Weights of a small image diffusion model.
Training: soap at rate 0.0045, 15300 steps, batches of 128.
Data: 194171 training examples, 10.1 epochs.
Rows from block 2 of a small image diffusion model, named by matrix and row number. Rows with one number belong to one channel. Each number is 128 + 24 x the weight over its row's rms, rounded and kept within 0 to 255. All counts start at 0. Numbers have three digits each.
After each channel's rows are labels from the 100 images, of 14976 (inputs lightly noised), where the channel reaches its highest value: "strongest on" is what is common among them. Only what is clearly more common there than usual is listed. The data: microscope photos of single blood and bone marrow cells. In brackets: how many of the 100.
# convs0: first 3x3 conv (model.enc.1.0.convs.0.weight, 192x192x3x3, each kernel summed), inputs 0-191
# convs1: second 3x3 conv (model.enc.1.0.convs.1.weight, 192x192x3x3, transposed, each kernel summed), outputs 0-191

convs0.151:163115177078114132094103164127131125157139155146141121140155124120144159146128139152100147190152163115107098107156142131123088116118129106136091102103140128132113092154085110128126110157129174120150141162089135134144134173131116121158129130113106133135119121125162130136136159127173141157132099092118173142173135150122146080153133102120072146152127151148158138116128135117124141116105134155088101121124127165109103124087132136109121104135118111063112107128112133147140065139163112134109107120120101098120123140145158111102086158130133095148133108104149120078134176070125113079
convs1.151:104174122140064100132148128105116140099163129085117120080110115158128150130137084151141129094133113132121130119138107113152122129143142126154101110158093099102178133153184130125115128136100091136121131097158098099111119095162133138074116116158167148077125122119109114134149133138146146130107177133138109112143098102132139152141123100136210092088133111155129128157130139118162134066105131133129152133178145090152136119169140148157133130108092120144117134120152074114118136100120141093152123136157092148143120135126163116120128100141082120139135113092115137150120153160108168154
strongest on: cell type: promyelocyte (27)

convs0.125:116140154125132103097127111120122086132119114152111123139130139160150128128110106187122133159131129124128155109119110143126130154116111165105135142191154149144146093088137134162134104109160173178136139176121160143141146127175158106131155165158181191151113130142106168168118125149176163128141124094177110100130138107137133094116101131122187126104128131130116123083159089111100117159113106075151105136201120125143144127105110128109117125126142121086126128116142119127108128102135104162128122112116142141147115092087143096114104150082137144100115113168128116152151102136133111134
convs1.125:134134107121116152130113112106110111142094127118108108136097118130097130138119120130132121029108141141163114202128134113095123100148148119147128173090092090149133142123083128144161123108135111129137124109133146147137109152118139116120129121103118067114117128126171084092127140122172121130134118157121143127129104106110162137158132126103146097136116113156108144154142099151144159102130091142097167091078125150123172085130130119117125109125125118175142151139138087166146150156112136137127150113111115126131078102195116144139174137138145139127162155083120147073108109142099127164
strongest on: cell type: erythroblast (33)

convs0.1:094040092157137093140133116123099115099155128109118091128126151123128123141182134096136161130118124148132115099145138157089165100127125113113096107166139104148159137156111106138152126113133129133118167164122126156111150154102139119135130111151128141147101142123122164138098106121127123160110095122118125087097142103084096148107117108174119109162119131159113176089152146100090130100109104108102117112121112137137101130113079152146124132125133111142123107127123158119102168074140112085110176170103128096126131120164116098070127134093097174137187132114128137127125134172138113120
convs1.1:114131129160145167126105142159146134141062145119135150113123113133095075133099085139111131170091113132133174146160127092116089137118128159138127137096092171100097121139104146128098170129127145137113100138080104114123122122119116111172129151115115098118104134138121170127178095136095155124130138164107120152126102174120162102126119104130159134150110119086129115136126086144169102185147141087110160140133113145131141157181157111112134109135129124120106184127149108119122106106106109137130105100149111122126116115111170144141074110150125111139058111124147143092097138090118131128
strongest on: cell type: erythroblast (33)

convs0.162:119123099127117158098087129120125137135156121101100114109103126178121110138135095107142127122164127125113160127143109127119114129126137113159131146199149133123112120124143128129138122097101125119105118132148138144122128139121115134137097092131111141136125091145113145117157154163121083133107118139173150154138143145140127153148144114156103156151114124173142167157137132128148110123114141171197123119028172172094057126137114108163121166118110121176097096086141132142153133126137137152117126137105096091117144128172113125172106146171137148125126146103152173101177140106157150123
convs1.162:122155094094121111139139104097071125111097135096117087140092105124096114142136116120112174138139144138163087145135089166153113110130126123142114119062079140094112120130122090144124132119119126118184146099138124120151087136108140118130094152104151118078119138122080131141104110095182128105118153123148138094144122087106183110102145141120145099143114142120110119150169130154069119137169110130123136169138096120142155157127135120146133090155156136123175144159089103111139120131137124122148080118157131153153092180116090135101143112115131153110154143162144110131117138125100135157
strongest on: cell type: artefact (39); cell type: erythroblast (32)

convs0.72:163088123148127122135093133124114096092127154108145073121103176119120091140144146087109145107116099140114147125112129092138150140156113159137114150121146140130106154145137123158142140104099160120081085112152122150162140134127092153117102127149107177191154163087137128110086116158115208102120118144121125150131099124120134144106125104099123099136145104108107152108111094132156125126116110141138115145124143081128126164136101142170165160086146137132115114109125180128134144115094122155078126140145112125101080125162129122146132119119138101095158109138172141178153083123136094126
convs1.72:077101187179135132149138138200120158135099141103115130123140087150117111121151150116127109157107155137080090063128106150114131116109138137178117108192147129133141151121099145119117104133146096121099161156129144126119116126129102116113149145087135133111124120135089120152118136124077068119197147070109115087113121147165079089099153153153160158104143119136152157133110141128085096127119117111130154145060125140104139142142129120126111143174108127126154154135147113132120102115164119147121140135141112112111167125121124133126115125126113144161110123118148122136125143161123142120
strongest on: cell type: lymphocyte (41); smear: peripheral blood (40)

convs0.178:123138112118112094138146137131137139139087127112144101086158181111120125074095162102130133159121109118138127154121120089123173136148104106145154134125112124160114074104109140115142140098142108119201089113107111128157149147124100089157127117146118136117114151124153152082123103157105129116144134143095117125120112106146122122116149136118130141139133166056089089158118137126135121151107082097108113078148099110133151144133148155101146128141150138064196134131110124104116127130104090122110121146133108135141136130086106118177135109121094111160130104143115106101153156158074119083
convs1.178:139131132109153132096107150128112109084161119113114131140125111104164109132158121160108100072156096154101082113121161108122098127108126161096139124127150104134135165111136140140142125134117148114083136139123153111111091106108111164091134135124139119164087086112130115123110115135122139158190145120114106171043109144108124126106104095144116159161107066152156176109097130141118090136105152084146131094146106096136145141137129079138105122150157123177111098140122138184149147144123158148091144115126152136116108135128106092130101101100153123127131114110113147148102103139110087124
strongest on: smear: peripheral blood (66); cell type: segmented neutrophil (61)

convs0.80:177191213099129113160122165127101069126159112139146105106127133152129172123118118141136127092097129134121081124125094114127117125102151100132169108134122152109168139125098098145125084134149188117157132163087127110100130154119099119115121118160115122124124125079144113122150138111112139146142138144172155103113127093113138125123138133115114138156157160134096119090136125135137117143079136127169179160151161158115123115138153136158140095120125139150121149105115128129160127116151113119121145105118128122136089099130144125134161123141089127112072119100133151118113126066111196128
convs1.80:112097146165126105161126142132135185134108179156127139127158123173125129110131162133113154096151153130089149124182160168162142107150120124145141151168139135154116108145144148138134154156124078113150154102113116150105121123144133136113119132102136125143129127134199070122119171092130110151122154138159116109163122134153116104137108144109181109067130097140157130119121122151126135108144131101129089140120110132130143144172182127132124159127117150128101081142134133120154176102094118112132108136144122104132142118179108133131175111134123115100200165100156126118129157141146090153
strongest on: cell type: promyelocyte (28); cell type: blast (25)

convs0.51:144152136100135103131120111111155131142140103143141139160132145158160070128132127144148137070115128126142096132122136107133178132123156124131154152144144165093147160101105123132121110140124111181083135141104139145143109127098138102134184107140136174142088086123080135139135111095138146115132130105137171165115123123096155150116091109124130140156125157071120115108161156146154138175158126147115125131069108124119072182115139143149118149160108106114137114138125144147110149223130099125143135098101144110134133118118095117103134139135128131137083103154155127104103132108129157083
convs1.51:085067081069132156117126102123141172107118144128135151126138132080161109122121123117121126179135112099144155128140097138142126153112093155177092131134132105179132076117166132128125160123111111148124127159117132137113144135123102143127123141125150113110131163138132129107131148135126107095177123144113111077113122091146128089097121133138110101111068109125119091095121086156102118140113103112133130110094114135133153127111143081141133128109116110121133121101141111154149127106139137138094120102131109190144149111146132079107089098090145162063138099122115083171112139146142086103
strongest on: cell type: blast (25)

convs0.74:124130125142124094128099158130121120115131133125087077126117109132130150078100064106132106133145156108158129117150092077131113119152106114128097178098109097143118107112156123112118108070106118131108100098115140122112113129153087159115134110143109125137092118120155125131150119153186147103117126178187090162151150119164110127123096129131110104097150097126066143141175128126099116152148113120122187172074108120142143137152175137117137131151129110129120107104127124154088161144081114136114111114169136108145134114161080132136116160114127134157119152141132144125139111154138165125
convs1.74:126117122135132177128144114103137127109145128153093150117159102130149112182142145115119130105144126119126128113127150159131108132072115121160137108145129098125131125122091116108112111204139146124154075130135113112120143142135154135124133129000148154117151113156136141117135136094119178092085128137086149127091129099152081099127153149131141121145092162134147123108115142145123207148125120121145087149128129121168151164097066133113131141119163152105141170144116124130128115092120128121125141129123117136109128151112162112155100121125139118113124122113138098107147144108141117120
strongest on: cell type: lymphocyte (58)

convs0.85:127153125178138123142128136140111132138148064100124162125144111099133117118157128093123185117111161146102136112140136138143152144169143114181109144154141105132163131104149138150162121116136105107080101111159112125076118120102114107128131116108124155177113147108129105108168147136162159077137137166140140140120111123163165139106123099135059093123117147151092113152080120127092129131138127084147141126076137123098164143104153088162104121128153157136112120129129109108109112112142122136128135159086106108125148122135151160126111131154122107126067137159073124171112135086135154152
convs1.85:138112123161109131112141152144158124075103147164146129141123151144150132144141114097141090114147115134139107127087137123067092123110130164097156161152129122150129131180130126151126120136176098130157138120100138124172116117107097135130127138127118146085145104132114106143107121144084087165108123100123152143131113126082091138126106119099136110171158069104130133147144129180160164160123127113136079154130125097130133129111051175125124147152119144141128141118155140182143112149113136144112133079140124169145131160102113089121121117121139135124205101128166143103148120166129133134
strongest on: cell type: lymphocyte (45)

convs0.161:127148144093138170122123136137103109133165136123114100144118129168083113104097131117124141204117113136113132138108139103121109125136124112136163091124155143144122142148121124117161142101175143118108135121139113171149125152103137135135106105122115122089170159144148104148109119176134098111112115124130097140115109125134123155153175156143086101128117146201116118190165122124129095034140143100109121125084102117137117089151148179179149140168164125119112117125113124103140161112110128101087135115076145137129125144153079144154126140158116139107126128139144152112139111128145151111
convs1.161:162111155094109094099133130113127126128180134145142148138139138122142164110144130163134131121144143096148147143118095135116107120134124144091160166126107151097079131119111112147078123111119103124152099113126094118118116112103084102119109115056129145201133088105108121149103120101138044095174088089162153119135102119140120109113152117113158120125158127088139100164123122127108132120142122113095146128151151098098110153110108105105168135127125111126114153127156117095092119140122141145135101202130137108110093096101128123155143094127130111087117096094133096134106124146146141143
strongest on: cell type: erythroblast (34)

convs0.118:161121149178146141148125128142105130150175074133161152183160134151111118160127121138143135108165135122125132126133162159139112136094104133135161170106167101129158130118125105138131143136102134123114127152140140110127094147126138171080151127144150163107136104092124132119148130158109127113090068116136127119145175123140129116118146140148141139119103112165175133078104125152166089142186133122154172103127132096119161133096138149164102092102134122127128139130135103094128146083088166142144153072109170149148079128097179154088161109151116129149121150116142115142116112137107142144
convs1.118:111142081116083100161168110115158132139086146164181171135131157129158131136142113143128117173156124143178132150117139131103147135157159110133117090106146195135108113116126102099103118152173167148077141069167116158130170098153130124137121148128137099074125128127119162155142137114157125171097158150131090130117122118135137130139107130085087111126126133098077123130135116105095154101132090123063137180136104108103099119113142114105152132144134117130102152151121138144135107114144123108131060138128091130130145122110101119134110107142166133118143118123119139139127143153147135116
strongest on: cell type: artefact (25)

convs0.174:162082123097122118168149118141149100122110139133121119078167095082121164136128088136107124112120130127140116118140130155104187121139134109118127108152194175116172156138170133123110136138124117106093152120123160111138108106110142125111126155176105133145164134163112128149134117097156102126120134110102147149105144116139163063157120182146116180143140111133104110148079070103133125167113140140126133102171125104119131094106070121113129116117079133161160131116120145122102144131121137110105117108095103102100123134174130125109146130137124145174150074149104140108144116125098124126
convs1.174:074152127112118113104093168117098175134122114114097129144120136130119144133129158124145131136141102148164161171122110150141144133106133121163114192071106151130122122108126143123124129132147129150140095162122141154139138161135126130141125069118131136076115133098136149127136123127086152138121156171157157151137090150125125182097150115116128070093106165122193145111146150135145179132171153133127121131124147158117118177127143128120112101140100112155139129146091128070115143110131094144101129130188175103144122142096145117123109151097128106089096151117136117155114169110146155128
strongest on: smear: peripheral blood (65)